From a checkpoint of a small image FSQ autoencoder.
Training: ademamix at rate 0.0005, 10100 steps, batches of 128.
Data: 155796 training examples, 8.3 epochs.
Rows from expert 11 of block 5 of the encoder, named by matrix and row number. Rows with one number belong to one neuron. Each number is 500 + 50 x the weight over its row's rms, rounded and kept within 0 to 999. All counts start at 0. Numbers have three digits each. After the name is the row's rms in percent of the matrix's.
# up: expert up (encoder.blocks.5.mlp.up, 32x128x128), inputs 64-127
# down: expert down (encoder.blocks.5.mlp.down, 32x128x128, transposed), outputs 64-127
up.29 101:520545480553441470544593475531493400465463534545434425503464495587415539487541553462406468504436476572477503477379419536430372488436532557447478485553441558465511514516507504445554564525425568
down.29 121:451514415498505490450579512468413432594504480518499365448517534545504560466493519415473478450538353431592470411531453506468528522548501438470453421446496455429491559553573548590476515387459489
up.30 099:474480557501475555452522510470464421502509476512487536539509480615432596427481522580598487486427414447518579596448462480470487473507494443482554579547421551449565547504505433553380478518416498
down.30 102:516462490540594466474415541558453488545495483458480510485501575507503533501449560465451511490530542411548522563533473615531479484497479600496568502517479519532487507582582511384432445491435539
up.31 091:470567510556516464431441435547476483563516577481517411419492448535529468513534417566464548550522366471415487454505518429488550537407499388399474483514488547482454560500422516530398531471481528
down.31 081:464494488439569498465545494486411540457473525526487446537539467512556510537497543615534531493505519540579528555553496490511531529515441394407529442487440476478537561563524466550555506491551500
up.32 099:488448533524499542603576462464497476528497484453492401486468608532534525500504546379463531430479500503433570518565426525513474595534487563489454544440467474418499541510527483536504575544479382
down.32 097:545466432559529468529603479441510562414553486553493503500455446424540496529443423504482472542458489462493531511454441466471454498551507496518537619487538450450484528578459466437472533510393541
up.33 101:530479449561421498476521497521544411533489478505469543513432529452440620480536534443501543492515551484539448495458401519418429566526453541537528450542507559622485449527501507450521541465498532
down.33 099:419511505514619467444667470450421454477509489436492450489527469584471501524562463534553509468510499473545533421513491552493471492475510548416465436504472572451479492537527536566533489426511614
up.34 112:609406453486477448484531510438483544601508537523510571451520412477502506332452503548453424481541459446468408541565484474596498479563549466550550468536521489520497461519477457532506440509475498
down.34 106:531464626466451507462495499553568609590460550563534485469422567469495486479431591403503576506495439575427488502494479518565596485504517432558530491539524490417519468456441455558485471521476415
up.35 099:400580534578514463543569492542561494534441474531426525542524550564442538447570507368422502488428433511472456493468430456501497508479446512476457486472384545357521477524545425477520500438504450
down.35 085:524506596473488460448557497452458513482436517587471482474494465605522502476479401365539453433483480477586491516530419456466526473555488463585506435478561518524550475526541404391415536488453492
up.36 099:500485482546519480493635451540557442455453510515499501513454535559489491621493509532521406517490385450468599569488473509346516498487454509516590467516444483492494584536518536476519501460397490
down.36 109:469508498602427476593491485498528477597488521496433471432558607467491526499527644482416468475506451532547539467502459533471492476491424489449617529433542502436441539544473530494492482618445516
up.37 109:576502422555523528451540490544504484555566474462538513482469449530512524588516432466509455519540477508522616541480438472619562500481470468519467467466566427449555478595474488494489493504505505
down.37 108:507460471498474461562560530491449419558416464502546482476453472547499497483517542515553532492455572501543538404555468484484529518509477531498511395487529516493581387481526601497419570463545445
up.38 092:451524529533543467522563487540480444518528540522462477602489390535457500440496570494614568589460459388428465575570481509455591514510518441526498524383452500445493491524523468531382521442568566
down.38 097:465519507546453526489485541513469570447506489472473488500525552393455528507453617418453481519503585423546476549506447467518574512503447483548513475470546533447519537487506386479509573504406554
up.39 091:573492413498423512487533529498517354474403523417533534480454548477440494621482463476510533513560513510515477463504457532501380500482545581542598552488580457594454580517531475507552530513544570
down.39 089:514509472594505426564645502448515472467586503492501484450441479469497440593464504610559504498402483576516517483525498526527532565490555609455440568522518538451500402508444581558522440506509590
up.40 086:531470570462394423428478487446445466522503480619606457466476454502501420500572460446530541540473505554464463498466445511558467451551576532492580530480531625446572431455528466495631508505485460
down.40 081:464430435472603471473554489489472433495520502481490450468510416438507547476597476513555505515513502643515479573505466610509522467507488603506438463497453541457468475525525566529560448480473553
up.41 098:657481471475401524453439519545523486540576432458517523470635506542559478535436430535399405541581454393464492457440532510585537471450559480552520569514542434551460522523513418505483522546532491
down.41 096:563419492495510396510458501494528480491471490549531413483492519563445512520516565553528613564510484517495546458533551560449598478438578484486405505528516336437587426519496548518556495461478421
up.42 108:496476514492514479520475468427500466556492520523498511440490523498543596515593527595549432393513485464465541549498350501514525454515487484487534483522385574441480569493473520525483468511444469
down.42 127:594448497528429467470380521541488560540507511538465448491493519544497544493525522487553587472525452529557451504436468442475474464474483472541611532448540486457496505561530488456382478522424470
up.43 088:537487547486594508492469536499601621485493519511502575478492436458459507452451563529553505476513508509443431412529478420501502511445468503500563516459539487548468463547531486483439485525519487
down.43 091:466521485510528492494472395461565553537512446471458507523466586491550484620555536470482525495420475560437405494516463428485501533517460446520500518531525446462501507497357475542540462482433553
up.44 095:552455453511448460521541527472515586446522510447486582421545499578468551562464529461574588481486520419505492484524488475457489528598463572429494494475581510569508427551401567443441494442551517
down.44 096:502529493525532468576532464461528412472463497504497553467537467554414431553501528494496399481489513487457650447463600535525475475518495487532361474492491521519572516514496433419641557548497553
up.45 106:364529548553549502460478473511499563507445580561461533531475509455484456518507470419522470541570509537505459578487538443362553529511473466470436494517490548543571444468491517482491461515513513
down.45 107:514530426518524620514396396476455609524552523462527526518412458499526472516450513527573535488498430544468490482472443493557492562577490451573504523526473475492480532432450445524528577416484551
up.46 096:567512685476464468501470567537453563447520478554523530495514507621534533462489483518439594499460406405497524438445478558561512403506478541516553569582535506499525485511557442504495487549458482
down.46 087:478458518507598503460608461525497427442484489482545517441486501463509513496504497526569447550494554494514529521482489603507549518528484517506492506438372518524499481540455552471588473505499495
up.47 107:644452461485511502512564521489538532522499395512506639552601480495509436467440454491436412536521545444559540503493558526561518545492591497506435530460461427468531506524537436430486464539423468
down.47 104:466483512481421529499448486522577565570426530493553500506403500489520522494498493486525584543489432552417451494487539569462525529430588418475494458516584383534547456440434591511487547516524375
up.48 106:500452518547469558511515512476547527404476541436509427393583562472456537484575507464468476437390535508487584446431524474525422561518467571452457471530557516594413376543507502560488504531507502
down.48 104:535507506525592482464538436447590423437516468561474435566552563563502504512499477587547484510524506577483505459440525512502470465454438557488475632486462473530472467466452534528403397489442520
up.49 095:553577521470467474469418561436498506466535414585502530468520477510500524380495527477517419464502553497437564468486406574629475453485528526522520483570514454502447450548432462549518546607539462
down.49 085:452446550501513481452515488496479399586470581647560466548433562409548490436436522587513486557528544532495511521514534540499495438454478452477432510537434556522534401486483511542503518458443479
up.50 094:638502472502407502431537509482575485400465549517491428476482568518453455586457538544493447511461549488459559559489503532408433535558466507437434515505495546513488575498549546468562545575468532
down.50 102:505510533595383462504489512467493527505520442418475488438527533567438530391518560457458454441467398497543569504574606459470528430473567547447448473571552533514541500535537516565563543499501489
up.51 117:368551587518478559545466463498523501472427615543362494535451466501555488545516507451513592532508473519517535549477513452369535487444432431511447458471444529476538458517450515482528505536556466
down.51 117:529565471469453463482545506490472448450600583510518494583532564571570472450481548535518522436507467488560442471476450416546600549501408441520425495443511404607443545529505420438567538442511546
up.52 089:482568549427563469422472506533522501559481615537531449506440597470360510486554507452519577452465560540435463450454529535347542463610445518581487513506511558590550542422534513577472532412493564
down.52 081:520541325505569580516559414447503422478493541452469482517459427476499443451527498551661461526504436499545507474539508594544470464568514563482482577523416472469486446466468547403525480466523577
up.53 098:395575578492542525446574496500545516486449544443406498564503529492488496600453465408573541524536501512534512504554513511331528556491387482460423469534523476553503432532465557471486517536562479
down.53 101:427521448521525594455545465515525534402496567403536579511412527535520409483478496513620490456484534450487442472454510510530507505503475552494489537523532486634469481476435509440511595473556553
up.54 101:409561495473496487487506501477507520513511527484439517472386519519483411606499435491562670516561508561514532507512476526409545506549508512578613482494394550497493524441516458489620536388546480
down.54 092:449560411546564573447557429509443493449495531474521540542427390509531444513515481575590505532511496497522532424509549581511428524508548480506470488494478439569535435455516508413617559420590604
up.55 111:606456492456451485606591472508521515467431535513473495553455467590441488442445539538510510483550469403488536573475497537399588543559526549487466488500457461463563560526620566468508552501472477
down.55 121:533461485583387498552490536520543565474508485491431474431540540432435515477495563439362449546457549471502510478527491479452571460532507517485560481524506590412527446577529447533513562610452500
up.56 098:552543509470579539487523490511539487528446521560493548462523489508458424488437461433428453471544556581560365460495562517422519470521512484541357532437558487466551487465458431473544518473518577
down.56 096:533489436458502481635344492573485486511516497452528481514421490482504511607402523491508519491510463564381527547519559543575418507507504497464484557547478497434491537499488622535606460493473500
up.57 086:447456628485508541416547464552558459477436537490470435482500528486451530548555537536468537502435495461543550576444544536295546480551459454549541484593525531491544505487485496505463510479477537
down.57 078:530510395507552568491566380429531494457503479374430462461499493502460529464571473544630511512557440415511480465535586556509512468523501453492526467518512521503543425557508500400429552514515541
up.58 086:532535495501449494471439517534533469449403461503468480499551477594460497519477544542454437521475408446562568484460544463455502463523496457494530462612470489429536557487479514455405440542457637
down.58 096:538416466533522487521448547503474514476472463448497512426523532554391528424437456463373480512544583460551543446574492514456550486472566529553471494570551547517574463542630537468459561460492507
up.59 104:541529487455588524621550463454519536503528354419558507573487442575516514449495543454449472513480508496499456524505409568609545440529543570524391557457499445433535535499554439503533434531545462
down.59 107:466471410485459493526585491514486521479512513452517449527393430450464481521479380454522572489451573516416478476465476528504507533535521536611503466507525490466535443479448539478477520512546410
up.60 100:589486416455551493509555434554481511583497469577537580533572440503538411510440457460363415561479556502503415503479541453444546525484592398493410449484488497471547484464477511436522464494396559
down.60 101:506517475472484516531358473514583538504448515450509511503408526562526510481503560490476568506512418571354504543553531545488486496511526444490487461539540415430476489428494537534524501424507409
up.61 098:478626474423493436443534486536467473485550448493563457481442518514465434477575478520575498442563475496488496499423568429405511445525519587560450416469561606527580583421446496413464562475519501
down.61 082:462448411561530520545551449477493535463458533476435417524474419510454465493563502498594553425517489517473631570475522617490475536501532562442472549492462416500480507489492627468527494483535512
up.62 106:513521551625514542431448461592505488531464559549500419435556565554541436508558471434429497526595554523481487453565529517502498548479515491550451493529488533499440488480491460464491583483498433
down.62 116:547528451526419541605427556491428541491609467406493473487511616477496546491330519470406513468492524537473584487525474515529454607537488475527431536502521461418465562499538451557626505461446528
up.63 087:487477506521450499417525508584522525537555504512536441461402500435497489552496547506455635546543502474513514467473451554349494521472532466617684472514451458550453493494525439482567473481521517
down.63 080:430503404542433554426683431433471413511529506530497430457494475446503479517574432586589482545464511476474485440468521521562573432498473488483493421565440488456509446432513525483568544548518614
up.64 104:498497491533527473524445472566535530521520525490480556546600447491494496543451442450490454461571570528505392459553530372482514543463496353580469497483511598451540542560506458425427450536436485
down.64 108:465514500496432462515353496547502549546473520568519520500466512451514478472423546452400552591537372442447449474499542505485504543527542407467514459533512415488502474457474528510454516521461431
up.65 106:467602531474559467524508486455568447467436476528483567459566504536447468391471445533457454439533555461527474418536566433370476530557496440542375505449520546580545521513502435486431489503532509
down.65 112:482528541481508471555361466576533581442435481537582498517465405479512476563476563412525508465494449565389529557500626510527396521474505505473474571516474388533468523450429590496530501512482473
up.66 100:457571552482513568490477457482545596531512435512499396573639453531559430411480459469606428488567414519480523561600497580593527464517492468521525492520514482454515463635480520506392541524577486
down.66 100:425475567526428472453645435436492426564514519585524520515472522397538517517399531509458479627475520426540545550517450571500571476453540550497473474531479585481518399459457501508533514545538529
up.67 105:550598452383494496471583503523481494479480487549514399403506481488421419431520508563554525453497576475491480466488592464403428478492501476525555437508617591598534598407468479463516461449526555
down.67 094:483455454499609446493587457537517492518479512556481421479478442535487491490522574569575524439477448583511488518534600596507453494512488531434437489458465450491482497437508554513580473408476510
up.68 092:455405577498427432484482539452447496484543401550539400591480584508468556407460526540454578478513467531481525474541487477597485501558565571484623459523499539467514552435599569536559461484529436
down.68 091:509478507538583522502674440496465515459592514471493468512486471531522461513542466520477511553543556502549550573479457570491532514542520504510443519581428507408475477444503549572551472460524559
up.69 096:453576666510520488529463483573593516474449542550438490512489578536469475554542477443450559453512500513504445482524480499433504459502505452522460464501435610542534505531520552463484496512468440
down.69 095:441484515457368501563516512575407511520502510576569563504446468446534534493393404473493541514500406499466553374478503450516408566504523432526563567448423470556465531456471514468567592438529493
up.70 109:558396515524440502453547503488472451559537490460487572408442429506415598489544489452490520517580534502566489534475428452544431570492503504561569511505552483638521433471449502455576569548510475
down.70 100:473480553559526360523627507472513366496512544452503507479510541521522467516567525608579488510469552542516572456525486536512493443508494538403400496478431557490552409478513580552548487546517594
up.71 112:352430569521514528559509481522548570452471525484436525650407479568518559587552424455535518492474504548465533566491474471436579445408387547450495486526438532531505466529469531481569456494531472
down.71 102:551560533530486507490460516484424529450577540491509507516475427628458481381530486469634506412532496495540577485493469429553453534533453490572560500446487402543452450498534522405487519453511504
up.72 098:479553509443434487575559494508528467470513459431441473500466546593526521431540480504460567476491494476503572589547461501493483590525471528424448571429509440466500533561591539545518557606474432
down.72 105:591430461553517440538511537537487578370545490529439459457459500451482556560528479489428475522448551471570614510492538464428426482490460484473529590495572498466465542578480474428538499562495473
up.73 101:419530524460476538502516464532550504562413552518441359509474508595438521440607578433588569466490498529583562459515494450453423504508423430515469476415441579462516483489534539491518474438518509
down.73 106:526453471433422476472488561448512529544423449543553415517517535554518570542562480427460496532524472502561454525521497467446572527462508381522528363437509434491507502504557534527448513519431441
up.74 115:601427499487461514501554446530530475566489517479502453456601514490542432516470483448414461459598561530519431489644576543501524492545474493493414496432526505450514490480458446513421617446484518
down.74 122:529469457462447428556367539558508448436467442516516554467437530469484529492342519460459415582487551498446544548519536625488492429449562466460388535528547477454523522446478474470550609485492513
up.75 099:489529441543444520515616501586525423409517529451468458581507519496561430668512504562590467564527591521536474592510509565482455494483478441469513472564418507462444496547432561468549477534494548
down.75 113:456521634548559603417573521414456543463548464522459535488480505540515461518500454516553486512534575528528557546487439512502504549505469456445494398499512487604478473469601499515541469439533558
up.76 107:479514354469528502510434511572519420493462600501490494428573548496452485515493465478488454463545482468518469499571567489428582560602479478494516492472510508507538527503426574448427482434436505
down.76 108:528504545579472534526367483544540647427512489431407550477492470411438471484470594412448484509486444457427591502534537462470485480549513438499528525546505519447466541535500417500464492538396521
up.77 091:476558506499552548389549499548543515452552548567470512568482482543453441506487546424478653574516498480443446470519536479365553549560353440531510465503557543592543472554409530482483521470504513
down.77 090:469600529524492495450525442442543644426419475437408453456488502478493471558460515429555475469472441567508497475482529516508513450484471463473523443468417434511518466478500462411531528494515481
up.78 109:537600529501446514525642492567519476513552516445508485523489478515527439576470563558474439574562601431489534571434526598497504414524513385486471455477489456476524543526356435526478459567405534
down.78 127:512474555564480502523520578503477415507454478508506572467459554470422463458578530454483490537493573484528560496556561549437519479477550482470498456516541527573577464536575514529469546504558459
up.79 101:562488415405462556479601489545517454468497487398462465500509474481511515529515461531565414455412438549454611504509469473478496510405590466473404447527529537597410547523584538417510476531443517
down.79 110:552455586470497594563409559542566552492431487519446524470491551503448468505494405512491479440518528492487537439472574427494537528549473469535480604469519483481482510554508445485428538576481477
up.80 118:495568509533544498581584533525496537448389528563448578511482461516428616459593523424433525541477459525503442525481469481423527448436430549433428547536461533538586511514475533419498502484541466
down.80 107:423480480502508430492556455475486564555521551497441479488543504638536533532439448417485437430481380445516557486510416499503491621606448501479457491455462429434465492551537466422602523487504488
up.81 096:495512544513509485470529486460462456544545463454513486532437511542452530511491533505623607548613375443489485469552446460465472547528496582523530463495510500547509549460522584493451481431543393
down.81 099:468498482563554509478659519473480448442420510496500512528421454467466467487597489493541546508429573496523558497480574519491503460497522590456540465499488532567542507487448592477465551533584531
up.82 104:501515459469522535474568471499553577491481460414488560450597465565458554578475533513502393491449449499490490547438631500506436536445513506407458532490639511588451528463445483448400507482548503
down.82 109:516478515490552484589582494474481476626555523553485524468466474600487539520445473589579492473449419446499544435476522504501485540550455494535450537558456463464460517525436540536593515470504508
up.83 101:519535520580533527508499479551494564567442600512443491460590510489549381550483394458449473517553539441538486477519564502441540496464427368473502489512491513459479439494509494460513490531452537
down.83 102:590497457466462448504396513535544505552511531459558462532481623467566516518437561559443514509575451514436529455436471509479564576471506398492482511487499389465493533440508533597478585482509492
up.84 089:542600528452492426492553503491501504479439506615466488453557515434499468463481484483596556482439563553543450502525555538328528458536551528554490482415510531525527562449430558482566435495493528
down.84 095:443534445515499560487448500553473407450495487405517532520454420494487503519527497539561520468488434438471433531408547568527410558571488593444473449513450587490452582477464632526599498487536495
up.85 090:553457484494362511504500504577470403504521487382543451468517489467480450682506484585430474531509400514500528599478491565400468464495482483385471501558540509441567597461456537486541489428501515
down.85 095:465474533526583485482509540486436441421514487434474512443494467538490457487525436504525499437483499448566575486555490570530461471549537611449497373520523483568518501573557633503514464462482470
up.86 104:454414565615483514509547421547472474511471569525519524474445512475478508570517502522410507577510606505548548554500436507454528461501491482552555454452379427451468488541554346524578519477392569
down.86 105:530548540573480449450499523435474473439510488555490573496465590480521520464437508511475512520469626476541405544495423485471476473496525445418580528491527526552564531550575501480473551503461574
up.87 081:435546573452610471465454501521505516516486512593451482510494527436558449524460433462510538527453514545470502456495545479329455546491474405542434458468541504463490469451468504393515512594538534
down.87 085:446487452422463545512486422531527577444560541465521501531490461510532453546431473512535551535540394522455522570439553497580470533520476447474481559441411363422412569467507587541562422466536514
up.88 108:422614584450547535478533545562530515465438628523385396506438485522463456585483478515508593547483472550505509483461545478337553469435474517496514465466503567526516527504470504494508541436544518
down.88 106:475543373497454607437516438426453508527511538445479496548510485500490458530485586526604499460491416467562455492517462474520513526457431437515515419491488416488493462507448470424560512412497477
up.89 105:554503528526478509487582501545462512524532492495517463533620514519656486636520460541500424531481389405507571529474596499575545470482576539483518506478561462482491605491507518504462471559456503
down.89 099:447479515502565457477545524409501465509506540489512424507533563564470488493525506542528466490524451494535536432528431529432560516511521423463446475487540405504484562520580485515567477415482486
up.90 109:639627526535483469501497522525533476481467431578451533559492366536459566429486536557498448577505471363527487580399554543555451471466568439456489506561476455474508533504524444556534514482525535
down.90 120:556422488568492545520521558486396476436511459508501560510424610372458528530472465436430526569485586465558501456535454487511561510472526450555559489554498560468574504486563443572466517446455496
up.91 119:513439495535467512561527469514515514516532517527497529549388478460444656535590539450486517549516490467511446591462334497444478521466479505552541519535464487651493460600502455556543508491442528
down.91 129:469505528510539382497558545498435373433562505487495518524525511526580524556467509495512482472542520458530473491446462552473477517478474509413447441417409570488487501476536506473558496481473600
up.92 136:668406435545491503524526539500509532516553515491516479474626417497563530480427388500510392586541456457497476502495569492652510497417572435507547489502539388480403501558484407522512468479523493
down.92 114:533448524543577507439519572440523554511457504556588425489469531517511424535522507533474560591451494518520481440554478520473590480424529442502493423488538434403579437466518506616496517487537402
up.93 096:460576530559498514447497506580471515536587506461577489497544499562430458623447483488495470603478441493528413490456590482446447498414507535517530507545585517579490541467410526461433513460514519
down.93 099:518497468508590434444519481501464376535476548487447500431494468469514516584467529557576490469512448498507536509525500528494501490461469498459496450538359434553544452530530589467446488405545542
up.94 082:594479473495476492392571545471498386398512559434482460406513480484416533588567511466527566519512497516490550477452465484387455508506472493598594461531535453519508486497472552442562531495509509
down.94 082:496475434577500488482555412499566469504513496395476422464590435552483459479556546629560481524469482488452499443471448514487551471507486600441498511501418537472484420536464659547527499639534552
up.95 097:461537629558523529484496494451529532461546521441448470451485546536525445518481446453512603490498445597545667437535477459435402534462408478562498479488525440522520413585464526531448598495584466
down.95 094:429505568498478469574511428494573418462485503534471519549526520516592495564548531645516470505553502600426536478492484516508516422439521486472523604479473412513507443499418611443459508570551524
up.96 112:439576530520509543454518501536546519514492617483429462497434523502524438495497537438529608523571511509498470478492503456329545493502406434556503475509470568565525448455460539540525550464558514
down.96 101:493570383459523500453582430535451541462547552509504456528458551482534413494554550523611523384463488497519533520490521505525481532484487491484473516498456373567452513408498460503621465352510497
up.97 108:586458554394447370460542469498499442537450485491530541507548538445473491357444533611506511429505522420511437448541526482497481500615519472524472471492494559523530493426437484502551431525434524
down.97 108:542525518528590551536436465554459485469492537419539484501458510474519552477453559423523536435520483570500486574502552640516440530551547560488433541520443481482513557475446510512499498463500497
up.98 086:494515484449562469447488473513438495529499529540490551604469437452496450428509491495457477571496528565455501509550586518409525429491486444521446404517532505558572488497488588477535501491534616
down.98 084:515504486495474596443487513563438513547518492419480495522425546583475521478504503443463578463448379528501533586477505613521545572559489538396361421487423453552466581505520562574628500438473513
up.99 092:397555604600490508455468512533541509458492541492479547514416552490436559512430432502472679549504529504526465554460466420416592489537465543524546500555468468489521494417527533578517494432496467
down.99 100:510524443500541647454533417464427495435555540484525580496423476439493431506544460555603502475447517460521438449488470477470431508542489482526532503466506461556493417477471481429510553457473650
up.100 098:464662489553511530445506540517568528519423602514439433554476471507491423562529520416465575525537468494434469505508545431351499467417435435503484455481511545564493506489487569487552505439565539
down.100 092:484592455484574556418486425487518461463514516460474497541443528529513506563607459529565487450526425535517472493573526469533561587568462505534417397499460385499474571484488475504558544438561487
up.101 105:502503440453479521506468484509453515396494521522484510524522505439525561488465508509586507409496608557460406464605440496565494464481402439511416432483516528471488466651432594514508513521591519
down.101 103:430497540532531431422610544446414382502520503571512491480501456460415471443467497501492386578533498387560467551473484521524624436496538492538524424442502552509551497555507477583492495475484513
up.102 121:582496397501470549524464506518514543521498532501489482486546483485572544498485440503458420548482460534469557496404489508642497435410513498463473506506512427431433493565521514417516476498549445
down.102 113:535466441569622517431599523481524430521467502478555440529476505567466455528583462590536508512486463448496433433561485495520639511521491490492505415462473516492531419499474552588501528516526411
up.103 134:455479628508491565536468448527570526610508532601450444531514512489612450454510572461502569509614445552485488427541538553487506534438463480540431435457477571495490537489513479519508589538485508
down.103 134:537520522491399431607579570513462487487611493436496504469496461461505572531393463498542566457492586502481607532513473530536379512539527543493417566515443609393493537494497531507558452556453529
up.104 091:473548493491499519460538554529471506495469594502456449547496461496503519558488543572567449467438457471472585524516619487394543493493504586516487455485575540615434589481464557492487486527563586
down.104 093:509502482524561584559543408515464504535500490420441501493549533569491506455521508599648487469480434480546553442451458488566477555566435538545438564487456468504421540564513431475487513433441505
up.105 100:465449536505472448533504489466416461542490442557541495493492531580498560458486494531547554493475448467442526444528440487649515522553509545548487513554423543498540524545467563528409422410510379
down.105 094:482444500520509510461591510549477394466441492554513435519425398455509449517473478443479537551488588457520531536494414495526558464553513485553500510496500531418505480553492547514404450531507500
up.106 097:459440458514470524478624553454533486447492448425495541482478482581505525533389527478517610527559620357553530508567446488566448582498493543474505555504477492455506482536484548497529493515540453
down.106 106:463467517501527477546674470496470422450424508488522509558438504496526476497508449496478552574444653523524520490472525583508538391519527525472451499530538557429570410543507584460548583499508455
up.107 103:399584601532551532469451520573526456532486571495473368495490539486539438568534487437485577540518492460547486504457511486390487522485417401484494460517450508487563456504481510505546531553535476
down.107 104:492529458440463496513544411471427486498559540565530507520497584420537492554489522546477564510542466482520493443477519504488470532544469395507536556454415425547475494483519383594535538446517538
up.108 105:530460596475425451512525534439489501537508524494492445444526515601547435474524540620538460454535508499435564558482553460523534458504428567505511472506467494545567538496470497552412519545481439
down.108 106:518467459480487445530548522502445499521515474460424457492526411570465509484537475528531503457518482410598514605539550559485389497482506513469489478511470589419475525585541534462510490509439543
up.109 126:548479608448474489428493511501515493560550447427546516543510493591548479567485613501483502497569515455488572543464509572585510432552505575494600524540566466546524494469441489579475527525466470
down.109 128:496522544510478422515667570484443371508553536515520546540526506579480512400484478533531501441525635534575591478506505585505496480493563550438439451479439519504541428529551577452579522498491521
up.110 101:472495455524382532429601507515469420535552454458452430490492436493445518604458487535612550562568450498537536510515557481512433595444474564511507441482501605565433477408510594453518482531596455
down.110 093:469501532584610520478619492515541464457419486552486497490407414541440466475513469584528460490511591437538581492490533581486538483504551570440470499526455579464494485472490598563491487528531610
up.111 080:520510539455482479416529483485431525491502410468523578539452554463474520472586494494518432416460578437542474491488505578471550413581537533467516538512569516494524502524517456621473497502478506
down.111 081:517461528506519507490637493545473502558528534445542507465529398510487530475433433552612507439476537538504559474458479553494496508563454579427486561500488590542493442499541453355467587478444552
up.112 105:402587512501495569460543508545510506500448531548382446512457484500518490578455533457522627528460482505448473544465494489316524526481453398479471427468409616522492453528486531486473566553512512
down.112 104:480588488451435524408510498455549577485461542521456501518548537535557452503499520476481381463530518386550456472490520446587573540511377461505481428487508418567455506445492420477531506477555472
up.113 081:505579460540444498454550403514523402450595582442542450450482496481450443587524533531471516376480532563472502473474554503402496409527503484462467468511598567407525535460432560408472592426548571
down.113 073:495488389519542544433531447446519569476466513583523431428497415514491492432498492611651537496494399544477597499509503584461483444550461523441528446552456405534567425449537549484544402480535583
up.114 117:442547516553491520522450453536510461515377565499480439460478564561448499537602617463574527422482514550567503470444429526446434519519418487485506488481401526465527548520523564546550498519404501
down.114 104:505447493494496481446540474456554535499382467629569441540436589513496473499535426402429525640537493506512468472505489488439578443456552375526511386530530448447584475561538536556405554494511452
up.115 092:547541554535508480486424483498549483543565491564488565498561463485558514429424447469452498520471517461516335457528473361503525492506489378512464500461483544473498395543485423445428496514493533
down.115 096:462439537508432474484393414509508619522551470477489478533475550449575492533475615514450552561525419490467438579519481575544590512439544493412467510524544428445552506488438472542486545543446452
up.116 117:473545538553549466510413467492486473564496582577535610505506514486471441487494489499420505458572538500547459471555565437417579534532489383577391485451562562500573480460496418518364522487465540
down.116 121:506570547481414469568318458583489579479491421451480517508453498416490522568431561470480517484481398510430518574518538561524449494506490435475556531544452427509502549488460499443479540531462501
up.117 080:542544474498537481476512495473534481439515558473485525458574572497442474476535569466426472424608496519408525401493550458400439432476493507508481443507572546639499521488538508415436557434514542
down.117 073:532524469460536497504537394493553578561475513548506475427489546490438475482561534518596498553542385568443544450533481509482580463578552552545440477519485412475492486530422530501538428524500506
up.118 100:494480563487462475496578482520538525439518521494477439562456550582499499510475462522581451521410375456508639501505433499458515507485480504528577550515455482528467521584496474477528511516436471
down.118 101:520488498602512510463462529494507572437496511516489430490573534384495524521450601529485424517480430490538603545486439514486458526466399564476558537461515522492458564560445543440442437543494532
up.119 100:463441591537459562500470433521515516452509482376497517533433567490508552564500465573522506435404605474513649554505432491487556436500401478513466470526516434579468498534465478559461467454502535
down.119 091:512541551550483478457563489495480442392516519575509544559546487559514499431521455594619508481502575496515462516451526446588505498483483554501562559485505466591495479510492571458421460490461543
up.120 093:533536466471494498481644516430478467504514413433500478563525483576545531473499518558537519519555486485497517502502496576579445440461487528465396535500500476477490456473535536493588437421622466
down.120 090:439469477546580468481649520534502418468465475515552564572441479535494490509564449479559546517433617542445556494522525515406527502499506558563461447550479581464491494484483508479474546464575444
up.121 109:395327639493535539517543452531511548428522521451454491578383533536520487572507469510495626536455542528527505496509406530479525480532389509495474548541421537507542425583461464529488521544480482
down.121 112:556519505519555461482530555520436455407514550535449576513483425598529451470472418546555490494521602509573568487474460490524461503511476518501578606471542448683462504512512504416492524461465592
up.122 077:471468592571465513401475508575502495499546419569478462497496573568464444638474483583407528515587485456531495527404503538523466551517545464504428437588484554484503566417570566461515473484473551
down.122 076:523475412549589541493475426490467455486506515581483598444483510493476437448500454565559499562531510617579558510511480584525525492532532434486439494520497442426486532518580583536503524447481490
up.123 106:557404443452495437536522499419527461503460430644536521538524565453515483414435525537465562508460504456462419444544446457541454508562513526547497535449550516549530518445507456490512495434437449
down.123 099:463472473545477518512432505539516440536463520468485481517505440484484521563503509452487537506470525522466463538485509564571551462528514580551444548568483549424523504447458523562558515481489457
up.124 106:465494523566458525476519403560494438540493505460541453550519545444430474596515555523561483493598430529538534486460512575562428532450526536506523484467439472445378527497525541459537563527539466
down.124 113:521475523589515470471567544440477422439519461540511550415514530492454460570496515512421529565479577476601580487553465519442530427484590461423495466533509543493568482515535509479513518503514614
up.125 096:557506452511502527451469501482486572483480498455481545456587436565511504528479467448432430432509601558528532431528515500513470539524580467483389469440538464513461430484530481416436552517616541
down.125 107:531504525447551438495447440477581443524492472560498501525539453520509455498509510584555505528497458542452485510509624511494436499451566412485414572527491479538523475467472487437511454408532492
up.126 091:396543489546559590464480435581560550532467558396495509561519461546484403527501472413491430540506568458491447495456570477376516474532434470474399461532560517557471501509542450458459458544522464
down.126 092:546527438556487607499487416523507564471475524517537528481396519508597452497510440527546577485533452552450516531462537560502436541415447450472442433541465414570487478442499523436458455439556372